Rows from block 5, named by matrix and row number. Each number is 500 + 25 x the weight over its row's rms, rounded and kept within 0 to 999. All counts start at 0. Numbers have three digits each. After the name is the row's rms in percent of the matrix's.
# emb: conditioning projection (model.enc.2.1.emb.weight, 256x128), inputs 0-63
emb.31 104:461544538477458531471520487480512515478526513500498505509503481490499521460490473487478485494470480520540473496492514545499470484483501514517464441535517502521493514520489482507512532525510541
emb.32 098:494528516475529544488500542492586485509484496502493503476458487520521523479535540532501490449487460504501508481478487473489505531481526496534554504514560520516506506487503496500492500494514502
emb.33 094:509462504464496512493508475512498486493546458503521508449484499535479496508483478546524498505497514495479463496495513535512506473472525534537482508519463459494466487518498496522491508518536493
emb.34 083:572487452500449484533482506459514491515498488499539503536485502547521523477501508481512507522495485513519510498522443484488500525516482509491461467487435529538498472481510465538559489489508520
emb.35 091:485490510498471478462501497528485478499520555484485536468479507486488503469532509543484496501491518506509528500515531530457504551514536445491482478476489496503524531471439496470533507504502439
emb.36 090:522558468524460510490483505522503495499526507476528537496522504429498501493529499549502515592495464527471530514523486470468523508479523472509516482489524454482507518485562525492502498476481509
emb.37 105:490462537487478519473526519513517517499535499522510505489519549486538453521486488494513470483502509491478510490478493499467494485495496525502502469474498481472495536492512463517449515501495481
emb.38 091:558535512492507477436521508507481513493512518491437484496492442532523460517472501473489492497484500493562491506515493484510506469521468503520534506495488497535536494531520495459485509508489518
emb.39 107:526514516484505491481516512509563533521494500499530461496505504467505500499485506489492517528467458483475503526484493490452448499459507480512496492509507495477458521494578485487546476469490517
emb.40 148:490466514508505485500503502501528519500501460531510487514502499482495605497538550545484506491515512526530505493533496495492514551507500518517495511546498512510491516539526512484511512491514521
emb.41 130:503524484512506454474487531514450482533533541517475491535450437497485521500490447485503485539533497488463494519495527508475494448501535460500503544464523528469493506465541482511462451504501513
emb.42 084:501512498498505476506485525504512520511487504515539514515449514472532514501496550517498491500506501497509506493546480508462527527546512492515536507465512467539480478545496506538474502540494515
emb.43 099:510501504481524497483522531511516507529465488530537468510559529484498516511558482507588510504498498482520485519558496481527475523477480470451490500485513537496516502484536527539502511477488483
emb.44 102:530488503490490529437511492510470469520507520509504519513457464461508476536471465502515523521504542457504487473454503519488439483484522485509492474507481497500519530483454465512486497516514490
emb.45 122:512500510507504525513483532512480476514414462509506494530530515512526502505527491508520516536510533517507500482485483508500522535521514538516529509504486515501477470463544502495480507545518455
emb.46 105:497536520521488496455473529489509487508469557511482501480518492450485499512488487495502448487456502450524513497568503500487481483545492492471496512557470499490464463549531508517509517490495483
emb.47 090:510489477507476520537465452460518525510495530482481477526519513531491504509469497504474488539452490553493471487477477491490496478507530522540518480507497517475541464531522484492522454461456507
emb.48 108:474487494483531537505482485470464504492545519472509538482510518495502512467497529460508502514506523418481479541501501475501480507537526492510484496562553487518510522457470465540504482514517509
emb.49 098:555496487503525488490465518502501516502502486535528485465545521502488505508518504523495533524471461502496517522508451468440527523492529506537514508515471507479512522448507509496540525450470519
emb.50 097:488509492501522502485491474488472509508527516518522464488461517590476524499551511498504492462501490523508544482502507508470450533521510464540501487491558491518499495504526483514535504488542490
emb.51 143:503500453502461466484515516502496488524498512496506503479459482455485496507481505541512501499480505485490478505490472476503489487528483510509523492477500494480522479509511523477518473482488500
emb.52 059:497547517491482480558533521520521497516467534524470475467489478425538507515502521497479493535468504480509521537541508517467518509497493523505524457551473517499531499574505498519484533509505512
emb.53 129:510489559459474501449490493531519485510536504469521525517551503422488450494486536496561477523492505447491513504497505489466537480552482503495494477491519509490462508477477513474498505472491494
emb.54 085:451495466489435500491455487508514469511443528496511534561438505475497499525526494530531511501545494534535462495502513501456484507534481510494494487452513507505516548511507501482483492499508521
emb.55 100:462502481511508517450494503512507505497479517494501552535517471497514499491494526541509499484522498477507511498495512524494482463459500482542531460525559464531491517509515502501492532540543551
emb.56 101:521464488506511526511532494533529503507463428494478508519506529502538517481475517520515492480508505520463504491496486517494516477534497572486499504488525492500499530557495518529523522473471472
emb.57 128:438542495488524498493519489499500488498520506510516483513512487513499505462515490487505456526495492513559527533486505497505480493525469479532494527506519521528498576492491511482497510390502514
emb.58 100:494515469517488508505547517526511499499495470484509523489476496485550453494467508511485526464472490506533504471449524505492496474515487531539508491443495494483510469489504497516476468483508508
emb.59 089:538482476549530479495528469527504491488536512518501507499526518499531497464513479482527538581550491488503557515507498494523528493521496469510454520483489517476534478491520495448416451502479526
emb.60 130:512498513516484508502492457507544496514431497466518460476479493442515521484480545464473460513490480497504508483519491493469480510514495491499501447504509515458494485479501481544466486479509538
emb.61 085:489530531506475508531521499479457513533575533496513514525437486521516497507506477498471494502519496471542490514498494466505482540466481476477494516459520521521539514510509505493470502481492523
emb.62 093:499477542488522493480523526528497510503530538524514535541523556481501496497550504495552510508531521522500523507462517497458466525490508472547466544469491476483470493545565522503479536472496469
emb.63 079:494547533510514465451462521489457499462524525494470510504506466444496512516545499475486473537547476491519496509460503489514483517478488486501476504515512528494494510553478503533508526500487530
emb.64 118:484500505503505537482543466480508495522475470474465494518503483568481510515502488496508534521486498538479451487499548498525515493533478489480510504501449501490480480488464475503518459512533523
emb.65 089:511488522491489539458473429523521528510504504494503499539505483495509533498465525509505491483496509548427481458501499498506445470510501521470515515516494513515501518463479492504503463497483469
emb.66 106:513483524501568516497487497498528529503489490490495467512456519515509518499504532485537508494487466511582510518481489517539425501514488505423487519483501532517499472563514511488470486506504509
emb.67 128:533476505499412480489519451491508561512520494492518503550541549470474503469499510519460487543484495505479493485424495479523457503526485536488495532485458510510528503534479522501493477521485492
emb.68 106:492496544539535508475484503496500474547484475495522507545466483489478512509500504507493495550494470493510434508508514513501525464540485542460510498500490479502515499476512501507477488545475532
emb.69 102:485521520472459514468559519483546488528525467477522535525469508511515473458478562542506494547498473498484499489518504456492478496514456548523531490538470500461526525530458501470517515501477550
emb.70 102:474503490490442516557529564493493498502482507499510489505482496528519464495484519475502478467495499485538489508472517489491474473469520480515526509482472497501514507509501490512427455465495512
emb.71 128:536505504542501494494484481512554494487485502493509492439505525541491502501534506444498522490474525501519485471512532511502479529488489512460521496485491514498466511510479489470493503491512512
emb.72 113:525494488521525546482488483489498524512496512483491480471513504519511509518515493506490483486493505542482523510489487477509511491447491540497485478483498492489504485473485499528480468459510468
emb.73 077:514486523517482458561492529532459540508532496485484527508457476472528493514538476472499498478481483482476536518465555494497480500582511496536516458487469507553448480503489526471505524494526491
emb.74 093:462501463503517498541487512488485490480463489489491439507464553487484503499521524505534506506494510465488509538484504495513441513478494472492452551472513496462500527540462504463489470541492519
emb.75 070:530500434471526487482538505489469478471502503504532484522485499516526473501490488519518493478540481481510542505524520485503470467558492486473477503501516523507511574518517511478526504441475503
emb.76 095:507494477508531495517508516494498469512492475500497491510539518526500495513478497523519537494563484485530536514522491488522535465470467505441536537523505494470511518499506499505514524492525534
emb.77 104:417486500463501506475502514491498464473506498439490470515487470512486474474516456486506466520537510484508500474501476519501458470499488423554485521507501515510487463472492464502485541480516539
emb.78 084:544522481503528461534537541522480509502509512515490508472491522531528485508510522491544496537501515491496500516480493498496572513490537472541488523525519514509495515464520493479452515508493501
emb.79 116:492464469505486529493466474504504516487484471498488481476485570518510508495474454511483472465493494514501460487482455477485451522481500527489475497440522498531530447489489499509494522491515500
emb.80 099:485489515518460479487485539491509524547502480474518483507492497489446528491521500492515494510488456511485488514528498507515477514473476470444541531500516505542534449508502469508479483526506441
emb.81 094:473477479504524511491447478513501523487475569498502511529478513501519454516485479490524503507468518501498511487489554473491510495510525509500526502498496509478454479502492489492498508493507473
emb.82 103:506480486509509500507486474500499527430477493486481484523499535539515522507502463462485516472512421477504457467477523532507517452478502519500501519526471507502479533494487493457546513523489516
emb.83 107:496483468505427514514545495502511507537504533457464480495465449462494496495517461508515495496460506501483527498492508518469531486490463464489483471485502502515513500453555491487513498492486500
emb.84 109:524505504479527504518494484483490536504572497567492527496481484533528510507505486531484506529505494484517528530494511501516442489534474470471520578544500514518485521507431477514446461465508497
emb.85 098:509447482521494517538502509517502499506485460502468480492521506535513516492519491479529510525486504488524517519463497495495501466500572428540521440474473512495482485497514500520462484500510524
emb.86 113:503470525486496541468508519490476495480524507511527522483502486538472507514505521485519480501552557475476507501525521567502504452481477497517506515535496495508495509508467484505494491534518494
emb.87 095:483497499479510506468500503560474472505515490458503525476502494439512490477493492474482512499547554509524491466474509491486494481509462485492504512473487494500414504513473501512489522511507509
emb.88 124:469524559551526467462486490491459524499474527508499501519463494481493548516555593555483503534493501528538447506471500546494472541524496475484507510471510503551483518531518508537466504505517500
emb.89 102:520492489493481505511532485535500513504505469525533507515540493458458439503487476550513523485502482470513523528487496471479492483434500481483510477471489484513509484464557502526473504523482488
emb.90 103:529544511486536443494513516495510511539491494524519487475508510473498504479495519478484495488462473510494496493525472505474474531509502533484522486488493481493533516532582515504545489534503508
emb.91 083:499491507500486499497561525519515504505517549506479520428466537464527508531522498499479529445466530506507513477498500498505496569518507421481477478507489477499500515453497521497542473471523478
emb.92 099:491485475495498488526425517496496507487480539493502478483495515547510512558459461521479497538508488513447493502518482523509515520532465529507545524490501497472490482464494519488534515523530479
emb.93 116:482481504486475515446486503491512510495499502515480510498473493501506502509515480471477523494482514522456482482479502526525511556487474504473516494477453502508544466444480504510504497522491481
emb.94 115:461531528517517474503534491498493499516504456500479539451454471472523518516491523507508533556478509517506485537505450523480505497499522473554478462486500504503524506470529488507462480498509508
emb.95 127:512486519515519521476493479515511533508493523480540480576496513456525489472515464472456489538508481490538515499516465498492505498524504518479510479476556499508514513497520518533544529463473559
emb.96 082:491501511485491479524504485525501518519524485517478509576478515431506500508488494533511466457470515504438473517496487484499494475504486496459482491534475518510491470512500499520506497484508518
emb.97 114:512471499467496497496504546518425510471495458500514530543483521567500434497476478520497499465540504491488516482488511491500498468532484497531525510500509513497474545541509522508512513481465495
emb.98 082:470483488471491521511508472507472476476515505487469495487587458542501485470480508469491533512450547457512511536475496496476486509550507473524464515480503489496531524522511522452470495511509491
emb.99 095:466520460495517479509521504524500488483508479516508513471491513476509502518511478481515482495490503484486522512499535485459491505513532505490488506456486484542457490465506496501480496470532485
emb.100 112:498472473503511502516498481510520497487502495526484493490478579495477513511519543500513463447468484480486506486547469515515514528467527539474480498469505483513492504510453500516578545554502457
emb.101 126:519510544553508477509477544481507489530519484511520560515515518462520555496510491537498483517529437491516501518518492520485484470519527502499507513511499492496501435474536507494509519466475486
emb.102 096:467517463528551558520517463486515506479479503480491499490525505518484499495489458484511547495523491523450529530528516454483512521550478518484488541499500485476520482524461503476517491535480483
emb.103 095:502460497509469472484490525496428492496532522488479494503489489476470503526501482461490473535515526502501531509516519521492527462560502498500488497501487496474443528536494489464457511508505532
emb.104 116:534506559471485534529508503486494505485510501494473431502520488508485520518439452461517495472547478512522498514531483492499484449485491500517522494512493466491516463494545482504484478540543536
emb.105 094:498554533506564500481478524513499483507519477513518496563458496536505474495517500500527509457505499479514516459458504471557503489526472500516508532519503510515509541506520499520465511521535534
emb.106 102:493496478482516475474481469493467463502559526451548520507469434501541501477454533499482500525535498461489498502499492536516459455493516492498505499486515497512504468483465496520483491492501497
emb.107 095:514467474514522460499514473523538476520505434506514471527613497457486520507546506517526508490489494485526492530460493492490498523503540487507475501473502496501508524503506517494486500488500470
emb.108 119:506506446510508511520487462505503494502479494496474514506457449529509461489491486472533504501518497470544469521502464477506537515471510469472516490479495502502483474506582483473503488462500477
emb.109 106:505516495480463512498525511494476522516483550486524472497504505483498494451493476448467479477461504506443544518496479443480498535515488508467468520464502484494522490508523513476495498513449520
emb.110 080:474492559467509497484503536503478484494521521485505510501529460448481486479517511498502527502495507494509541562490522525499469476496512476492472477545530505489508546534480491499482468485490501
emb.111 109:537450437496502516486499478508508491519461490531476512487533478487513510529481521523511538506451503526451493488543489514487510524481510529496505513495505501476547473457521506537497463492471443
emb.112 065:514530527513486502522493545481524462499484498467493491486512447489516497483470529515477516502483521528492524504513467508490495491536507487511501499540521512505487538505551502516480512460533530
emb.113 072:497476508486487478498486505512518505503486489517480535511479501504548511454508507445494460496443501483503508496495514453498483496506496521495537508498491516481532539540499517494522478447450539
emb.114 104:507478498496533459458500508482461480479502569501512475502512484486476527508516478476491532514462492458499487491503513508543494477491502504478455535536468500508481523470474503506456500504510514
emb.115 116:474458459523499522464491483500540500537460476481486472495462492525506543509531515478498475484474489522487481479486506495497535548479522475526480473476452473483484445463469501502477492503547490
emb.116 088:510491498524493541484513474526507499495499479518491502506532438493521492496511476507505463498494538506439482507487518480515499473462510509532484506488472500553522455440453483490491489513500442
emb.117 074:542502467513484521497466491525523521503513483513498536488512507475428485504520494491542567488455520481486504520531491505494495499527499456511511491515549496497552477471486483501457495505535483
emb.118 082:515482528528484492464480487494500491504499553496502500540525504464515519507510524513527480532500477468452543506495495505475572501510542526486513439501453514496480475460500477521513462503454465
emb.119 134:499530485508517521469510500510552521529527481505516542496468469458489517453489462492513516490531487493465497493466488444484462488518505493487498489517468512514523467464499490524530468523500510
emb.120 053:505489542485502495527506483488522485453495482506495498496524530477509507527462491511483491527499505500508497566551504560475488472504495514494473501510498487461508515487499488471503524501464513
emb.121 121:501534487510542508574499467521479525487459504523508488493534537527484509501534532468513503481487496520514521500492498481514468509445532490518533511491491496496496526474539490467526471480487479
emb.122 089:497482442506521492488498464512480481532504441525505532452488496498496519500540471497517499504495526473535491493498477479504542533508481505503485504475470493493442487473524523551526513473533476
emb.123 110:526489537489489470501529507492470513487542501484524533470475510447493519481515508512494500500541507485497534542494499479499523505502495495496483517466545527524483483496486489521470458492509544
emb.124 084:488509517457484466481523481507467507502506512501499496491509501495476456519494520484523521517525524459440516483497420493519477483522533460491482523495488474476486480473482480478477506517510498
emb.125 082:502471485490520549473507472487486498480479489489476503517484482544468497476501457509504474504505528509466501488493472519513500485508512536524495467525477501499479491483447463511543464461531466
emb.126 099:530499515515501522518519559518535507480520530508470474458426482478503498460490494519462506536513467480474500511496509472470493495480510481477557494499466519473486543522477522511536501529495503
emb.127 101:494524490452474494485503500521477498536481491497521483521481503530423500508512460469513522506512494510537462471463534527487559502553478503500508513490481509501483496465508534487530536499516575
emb.128 113:514508527449511492507491544502552501539504472467483491473501526495512468499464505486486504438490474542462500521543479464500487475479476480531523492503510499455492534522510499534507511481459497
emb.129 138:500470498521541528532490464474474512489497466516504509524505503603493512480483464503525491521468512542542496480468474478518449517502507516493494526519459538531527510505495499501496489499519504
emb.130 072:498494486522519520471465538503466494509491487478516513465468473436485508503497503510481493514487515529519501492467459481532520482487503530524470491492490512509482516532496514510480497505507472
emb.131 081:515499480480436502482477502517497500501509419515506507482486460500453505522485465485538475451486517512469530468501448529514504488536493495488481483506493519537485522525490490528509520477522481
emb.132 081:478495546455475552468489517493471496526514481496493493529514512555532476494487494475490529503531508497528466492497466523509525482505506471503505531454519503520508474511529504529473544464447507
emb.133 077:497460469479493525487456510500467509488471483484496497496513473498498505517484508496469507527522511461521463526501479482499512493500491552480455494510470535539474548487446498467529510523482483
emb.134 115:486544478504521494470495494501519501524491526487528519523488503497535489477500526494490495544486491455532491488522479475498455525499493502488514483495483491505518490521499486488579451482494554
emb.135 081:517538481462490527455501466497497491460493506471503504509525457484496477533449519483480496537561531539481536490500505528497484471516477457523523483478516485514469491492487471476476470477509504
emb.136 094:498495500467484462472498519490478517458517481469492494452511527452513471509489505460484462488504473474484486504472482543478497508528517475515507460518530480503513512485507508488467504439485497
emb.137 093:495502506495499499511509503520502477500482488509541509502544475465482552511498490460478481501555544482539512509465553496536450503545470545507489476488465514518507537487485499490530507518497507
emb.138 094:486528499488504475488501521501508466495500505517445502506487499501481547466520531549468489526538485522495470511497449478455503521479483475501451524542507503503506504485541501498526535539515526
emb.139 083:455509462508535496519510497506512491493508433493494523488475477519522516497492531516481500472470508529471527479509498493489462525434509452472479480513442500471472510498482499456479473440505538
emb.140 066:497503487521480502499458507499528507485516502502518546518484483452513521471488510485510530505426510531435513501498539481486443463463539521496524493515480493484500533493520516481540440535486517
emb.141 087:480510476526563513456462512507538517540499453503503477475526504513524506504514456487474501470474513504502444491513497462477486519472491489451498518478501498499494441438500508501490508460522528
emb.142 114:535508435502494504522508491466522492504495474538522540523493487485526505464423521487455497488490461485521459476530451494449497504498532517487508513513456527510514506499521487521507499513474536
emb.143 102:502486547465459488539520523507476509538563521479515484524503436450501488466509506471501499485518486446490527521487480529470507473484504471523510462530514524524524499507487510495495473465503513
emb.144 103:476462533497498504506493451501520504475554481497501457529471538521541522514460512480442483486496474501495488467520524500500473487488485488517530492498504499479498491491452515508523540472483490
emb.145 091:504474518465492534443525502512502517503491471507485510503521492539512494539503490486482473450523521517451467503486533533478548510514519535519533492504499509529525514443494510484490531513524489
emb.146 092:456500563532538499489459516513501508504488499485537513529525468557491513486481480528526557486477534529487512477478516509493456507514503496440502529517498499504488485495537488465515488504491528
emb.147 092:496470499485511543466482456503501475499482520490501473467526482571497504492501436479489484516503523522450517487474499514489480494530481498484511483482478507495498482470475511499501500479496493
emb.148 065:477521474481483544485503499509517508516492485476468541473520483515483467477477493471502480478545531481500490486491491513517465496514497503441476487464488483507508535490496507496541549526477489
emb.149 111:470493495479474529487483493485566509495482541503493422488476502501501469500403518475481505495474492483463509500527457541521479465480495502466494531511518509548502477516500482549513503533532530
emb.150 105:482493490508518495508507490464507517490459536457499496480541555482535502463538516504493562517493480533482499507509493491473505541493532544470420514514460496490495501491515502529513461470470514
emb.151 103:495447527478480498471527513494493484479504502507517524448536448502518483488454517480467515510510493466521494505502474503473509482479549534538513499476446525495497536584476481465489517540513517
emb.152 095:501459474482493478497495536513485496494490482505497557480512506513539472466498506523551514515512475463490486491479501524474478508498488536503522479530512538511499548524509518569528474495499508
emb.153 090:495504522507515524490448491489478483512495491505435503545499465536476481512499497482478473473478506526566527486510468494499498504470493480487511499505491500467494486506486497511524550518518493
emb.154 098:505480462517501507519501489516554492508488449506534470472510477475513525520505506481478472489512519511452451499545502478505536480504467484476490495508458509483459463470475509489550483465495497
emb.155 110:481482529496524503498465456527506467519500511484496508524525495466559477514461553500492511498464509487472462524494493488487505473524514469545488515513483479508508510490501521502460525470483488
emb.156 097:510523486509471486497496507480498496505485524495526487514553480522507547489510513476500481498508501469546460495475503498540505517509497542471463479459470507518549509551500514488593471456482506
emb.157 094:505464479452493491434545481512479489484480514506515519480506480494476480507505506519513504531509538476487538496477492524508504503473479487517482446500490496510467531439475504507475487475537488
emb.158 089:521501462512478519523475512514505504497470515476473537487454507509512460490477462444538516514451496497442479468502460481504530506534504483498474473498499500484432492513509509501509498469428484
emb.159 082:473526449512516507528507564501512483499482566518517503494511506478521501500489480466497511550533471455472494538512451480505492494530524501533500481530492518523538499476500528485494529489491516
emb.160 100:454499504516515434484531483483485479497496517480556485451488522434517503553511564546498503494518483502495474499499497501477572490458532507484471498521503532466471502515494519505503509479507505
emb.161 083:500457444461474487499517487524521502482531470486523551468461467460485524462508468462502503504489519466446504511471486505529482550486515467506486465494479494478500476517459515495484492484508530
emb.162 094:531507442492507507501482525518531510506509496463519519511560519483478520479511480461522465532493516504451449486468487526503460511503482533519482471502492526501499493487471470525481466453517463
emb.163 093:515513489533455481505476521521544493510563512508522531542531465482470502515511460540556495522478493539530496455517511530485487496510507519514538469500500504505504571482505482486507517503502537
emb.164 087:477492467474473529443511452515473509475510470507529513468519464411456472493487497521481513493463490520516473481525460513496504491488508461478481463482480469501487515478490517484498538515511502
emb.165 104:507519515522474474490485467454521511506496492519497486479501530546540510489499513523491502536471495554506464514493476497476581537471505551513488462496482494487493515529541513499504516478512495
emb.166 094:510538448504478498533502530522507488523502487558479495517514520475484512525501488470508499497496539504437500494516521533482512489503486489508516461502472492493470488473479489493523540504499472
emb.167 088:497492440504530474497496522492541530537501458515533497489486483500508511476548491527482479452486489494480522483516464469463509552581497484533486522501522502516486492503483539502460536530503488
emb.168 121:514467497525449537483480487509496499489551527506463499549515510533483444525463473494498498484525489539465501491494534513483491432498499477497489480481499503485511508477434502485479539456496478
emb.169 087:488515483488481456493511554511460476484516506505497515517548571456497481507493481525503511522494521499449478474523507504471520502514503496495461504515453489492413526479454506455508538481486480
emb.170 085:523467469508477507527459482533518482513469489508512501500496497465473545488538482504525472480472524523495480479538473495490508504482510431514505482479489501581489476491485524505539465471494505
emb.171 109:463498478469534481449525518491514511507511517496532497518483459430506474480460533540454513491508438515502490496507496443462486475490521502502496495518525508537487478475477502532518439519520568
emb.172 091:501500479505537483547508511513485497489513480515525530454519508546515518495516480504511497507518531480500455507493523506485517545532472536487509484489508514509488533496524514463497510439502501
emb.173 139:470499511479469484470503509523455498476523513489520511478472469447476494506512463489521435481513536481461513513499494510532501455484480476525501461515488477514480567489447509473456503532528484
emb.174 109:511494454557538529484474491492539501509477518543507463507487520583515533509473432483513484490486498493495496470508459435526489472507534516516508502504489538516506443485487486529497520479517513
emb.175 118:488477481518543503484500458507493508520465477531536453502517497473544518489525494486499526555487494498523436479500482476485488543504525515534490501463491527486514507494500537492485462468502494
emb.176 123:493460444470455508486505504482476506501523509490492536433510486482504487466521475487497499464512535446468482507498485509497501529527510463483469485502473494512501539483433536492463503490509478
emb.177 075:522504480491456463497509507526501528510545471497495516516518491476464493470556529495489527512488502538470529499486501491493603510507527497532455486535527491484498517477456500507451500451535526
emb.178 101:536506455517486500483529494479529513513495491511483494508467521560505527489520470504500514492488462533530480455487439472482506535522542499508526474468503522529550505478503500525529496519498526
emb.179 107:509551560470527558478462513487479511489513464483483472483517511545456471511470469499509450481498508517495483510514462537534514491503515530486483519520501519504495523473479500504523507513518517
emb.180 089:505548468517477472527515515512499494515475496502490515484489453421510497495513495461492522495487518461531491497536503516489511520488527491523479480506495493542537448486487512499500493479491487
emb.181 102:503509470520529496524527503521433480472526507504538526524495483545501452559506502500500514541485559516490502484520525477488493471509494498500484533468466481495496451469490494472497498507507460
emb.182 156:525492496538462501482542530490551507504493479497490526481477480442532504452506500503495546499481487499501490522545502449489484482476502470482514468530500502482514534486506510492542504480441524
emb.183 108:483527491472465533411498449509473501503514499511516479484475465453475464501456487496524493486527521463512520496483476560512458476477471520534497495520528501524499491475478481495520539560554502
emb.184 092:513508480521483506498492526514504525491473473503506498519507459458519496527512486498501494503489500494523512517443473510454446550539499533498521527485513498508523559523550513554480497438501478
emb.185 120:491508475477520514440505478490470482473487509481478474468493503547492488540468487509503483466505466521512494460485496514483486516492494493529503491491485463507488488448461499495465512492540466
emb.186 088:441480458492542526496483459487485470489503476472479495473498543475496508485458518469491482503482501490508472485511465555510473501443528502531512509468485479504512511528481502481500521522470444
emb.187 094:503499482454442516387539489514511481486469509475511514470515476449518464507488507483534498481496524490491530511496498521509517514461496492548484472506481476518524477540464499485483485475499525
emb.188 147:507504476490532524498515477465528506476504460475508471521485516602523472493474535481468493510514494489502513477456473503523493510480471501492508520490484513484521490489487487506496502501498469
emb.189 109:519523449504515513476525477527485503514524475529494518513492503508502495509549448496509462492487547501585497467468510495520477575488514490484495530462522516530529502471460497508493479517510480
emb.190 088:509448469485499478518523475512503508455515514478526485544523511522505492470543549509470525463516489498513512515467469535510521542471478509497494459477528509488520515507488514491478525489499509
emb.191 071:534512503500496458441469463489509496505492491525494506446485464456451537527495458502456474542541513508495469496459477492525489513448499511501505508487481535505490514469463514506456508538522468
emb.192 132:486476496479474429502485517492509491502478474515471508527538488487520496465519525483525494511489481461484491508508485492498531498525501557507490472490488484502473519532478516500525568439487500
emb.193 080:505510493467501505507513512528496492522507486512485512443553454485521509491501498503527541455518491512548494529523490486450517468509516537531503503491534516524504579554505514487513528544498507
emb.194 088:515521506512458505511475546512524481514495526509453522482476497496495506474516467506513452508480507511495526541477504475485472572466493464485500479523486513494473490442504491524482462500515518
emb.195 124:492522520495514520556540504536553490524497490526522512492504470488559516447495530510513534456461517508486478464523504493477512498484509510515444526528505488486494503480523508549483503499508500
emb.196 100:490495446488494500446478467484483487533474524498497489442497465444471487531517495505469496491545524502487465508486553505477514522533499512448466461455468478529460520455485520474490515517488484
emb.197 084:494510454476535525514548532493536480471473486495497465465508490481497494491480454492476472506507480484479495497456481453450472491473503443526499483517490492497481507451478472485500491478539508
emb.198 102:521511536494513462547496475494527474490505513530516493496491481501505545461580490486495468525469488512474508491509478465482545542491545502506500474509500500495460524515505519513520492431498506
emb.199 102:528489517433477547511548537504463490549509493515497498497523518524492534495462544561485450493534450523508484508474474445479452482519515509472526512495500491513501517492496459539504511504494473
emb.200 089:517533519475530491497488471508536488534481489484491490492504499448511483489477524497486504551470472470513486539475494488498502479500506527439515491482496510505527523510547509506463495493490533
emb.201 080:486509494473469479488457474529479502482490529493481485490509466494526497512532526456526499489506508514559497515450498507514477499461514496532494419505497489526500495499501478498538505487541522
emb.202 092:525446477506504500492515612521477523524529475498515511491478529506488498478510517508524466521538503493482519546466507533483561505511475510482460515503486496534489506492477506492470481489517492
emb.203 091:486426428511522516559476481505538507487490501569453516489519482514479535506551489503524507536470490503523495513508496480489472504466536511500488501518513504490504501501482509489511491522533488
emb.204 090:528500493534523490432467485518498478521494491518534514526556488453481508476494483495512507537478521514481494465487490481506481506510508504442505483498431526473463509458481535509513522473506513
emb.205 077:494506550499558508410478501492528496506525505479495516537497499520490515481550530519514470514464496485488494452479474492555498465477460532506524522513494536561507460539518480528508469549510511
emb.206 102:500524518486469468506503456520508484482479554488499504479511518449508464525472474458531475439539525492441478528490522525507488476488504534531505518470492497487507503466503521508438441490495487
emb.207 094:498538500515495549471557473524499478502508511458470546553515468419503482514484540470519485493512513487479516526505535522512497438514482464475467496487528498469464513529485504460491488489470524
emb.208 091:515473520485526498493523522499467506486487473488535527480480497468501502512518441508519521497525477511481469490488540502481461518495485517524524514504451488528524531474500533479502460568528465
emb.209 098:508449422473466542532539503489514497481543474531503511527468469514513505495491465517527527525545497504555519523469521457484456489510506592480500484479503498491499523465481505496540466494511510
emb.210 099:490517491516558496449544493483527490479477504504500504546562486470470489499483529505523498496450521506490436498463468497521508480460492467467500463536477490493461471530504474453532462525494505
emb.211 107:524486518487493486521530480519537487472522496479469489488510506508476499544531511481506515545508503477490499517512495515484474492485506446514472413472508495482479564486498493485507541431469453
emb.212 088:470580475543459516526513513526502526484454490491513486499515488500512539505495497512509497462508512527553521488534484480519526516505500482498506477504509507500491518522504502520485521493539540
emb.213 093:508491508493469495483498512490494477498525519490514568512544511518559482481500526539512484506495525541505556502495517495524495532511521536540509511484538512496518523503512535523446514484475509
emb.214 080:502548488549542501465468475495514487499454523492528488466501507533411514527500493476505526474501509484512511502533466486511492486455484484481515513496478495478507486432509461496532509540527521
emb.215 072:485538517538530502522484479502483488468497510494512518503523499479507545521552514485578507475495493532473457466482543457495525525452510516533507521502509477515481512495540524498566526527481530
emb.216 110:484532443557521502486524509515486482508496476490539454477492478515512532435533503509485498514490496542446481512478480493472511503458498516540514460493532482513488497496569499530503516490509516
emb.217 105:492489482486542519491546504521499532502525500513520467483509486549490463516452488470495491438543509459501459505479518523470485479506542464492527500516480512531513517464540493505505493485506479
emb.218 099:500488451556537481474497471491514505541463498515514476485495523478470564540553510523520492494506467531504484498505491481494499527490499486537509499505460536488476459461519501501505506479505505
emb.219 114:470498558519516474467485513508513506512496514508514503501516523477522535480503520522496505488497493508473540530500504515489512503488485526535491532494527502520505476550525504510474482541513496
emb.220 098:528472527517434531522514482500515494506497485525526499494521519479468481509553493505562505485494503513460478535517478518455576498509504477521471504485497503508481528530497506486468526435480497
emb.221 087:511490546505454516488468509512499548503510493486522503541462514458478480509447504498521547485490496454522479510442545482546429450472444511525498509521489488470501465573508479488529503493487505
emb.222 093:524525505533549550512516519513482527490488435520477507464466475475516500517520538472490491498512535492430475558519518489476489519528528418464488477506494492517508525485493485503459510465510500
emb.223 088:532492472513476560495523497522496494496461478481525477462484528517543502531458469524503425504523514501489471502501515528483483484466489525494485524485443503516470474448457484479463531504536514
emb.224 095:508457454478508480493507484525517497531488456521472513528540488447481547518503467504500495494502547498445472486486480536491519492536506487451452511455479517494478480469484510490434526473507492
emb.225 108:507455484483498515451489531521458491466490461508495512506484483594518478475494495460510470467541502476482524494478507487507508497499482472529493502464453542511495501492474493499494509508525480
emb.226 074:478517462478535524454496477489510489505503500496516538500515520555505495495494513473482507516511478482482477523491484491488510524526517475527504497499479480484528483466454476547469468527514499
emb.227 096:488503507471506454418478519517501525503531540500502471484488483520469508485507482462494547500499507480504515497481499501515489479526497515554493496466533512460514458489490503504539512532519465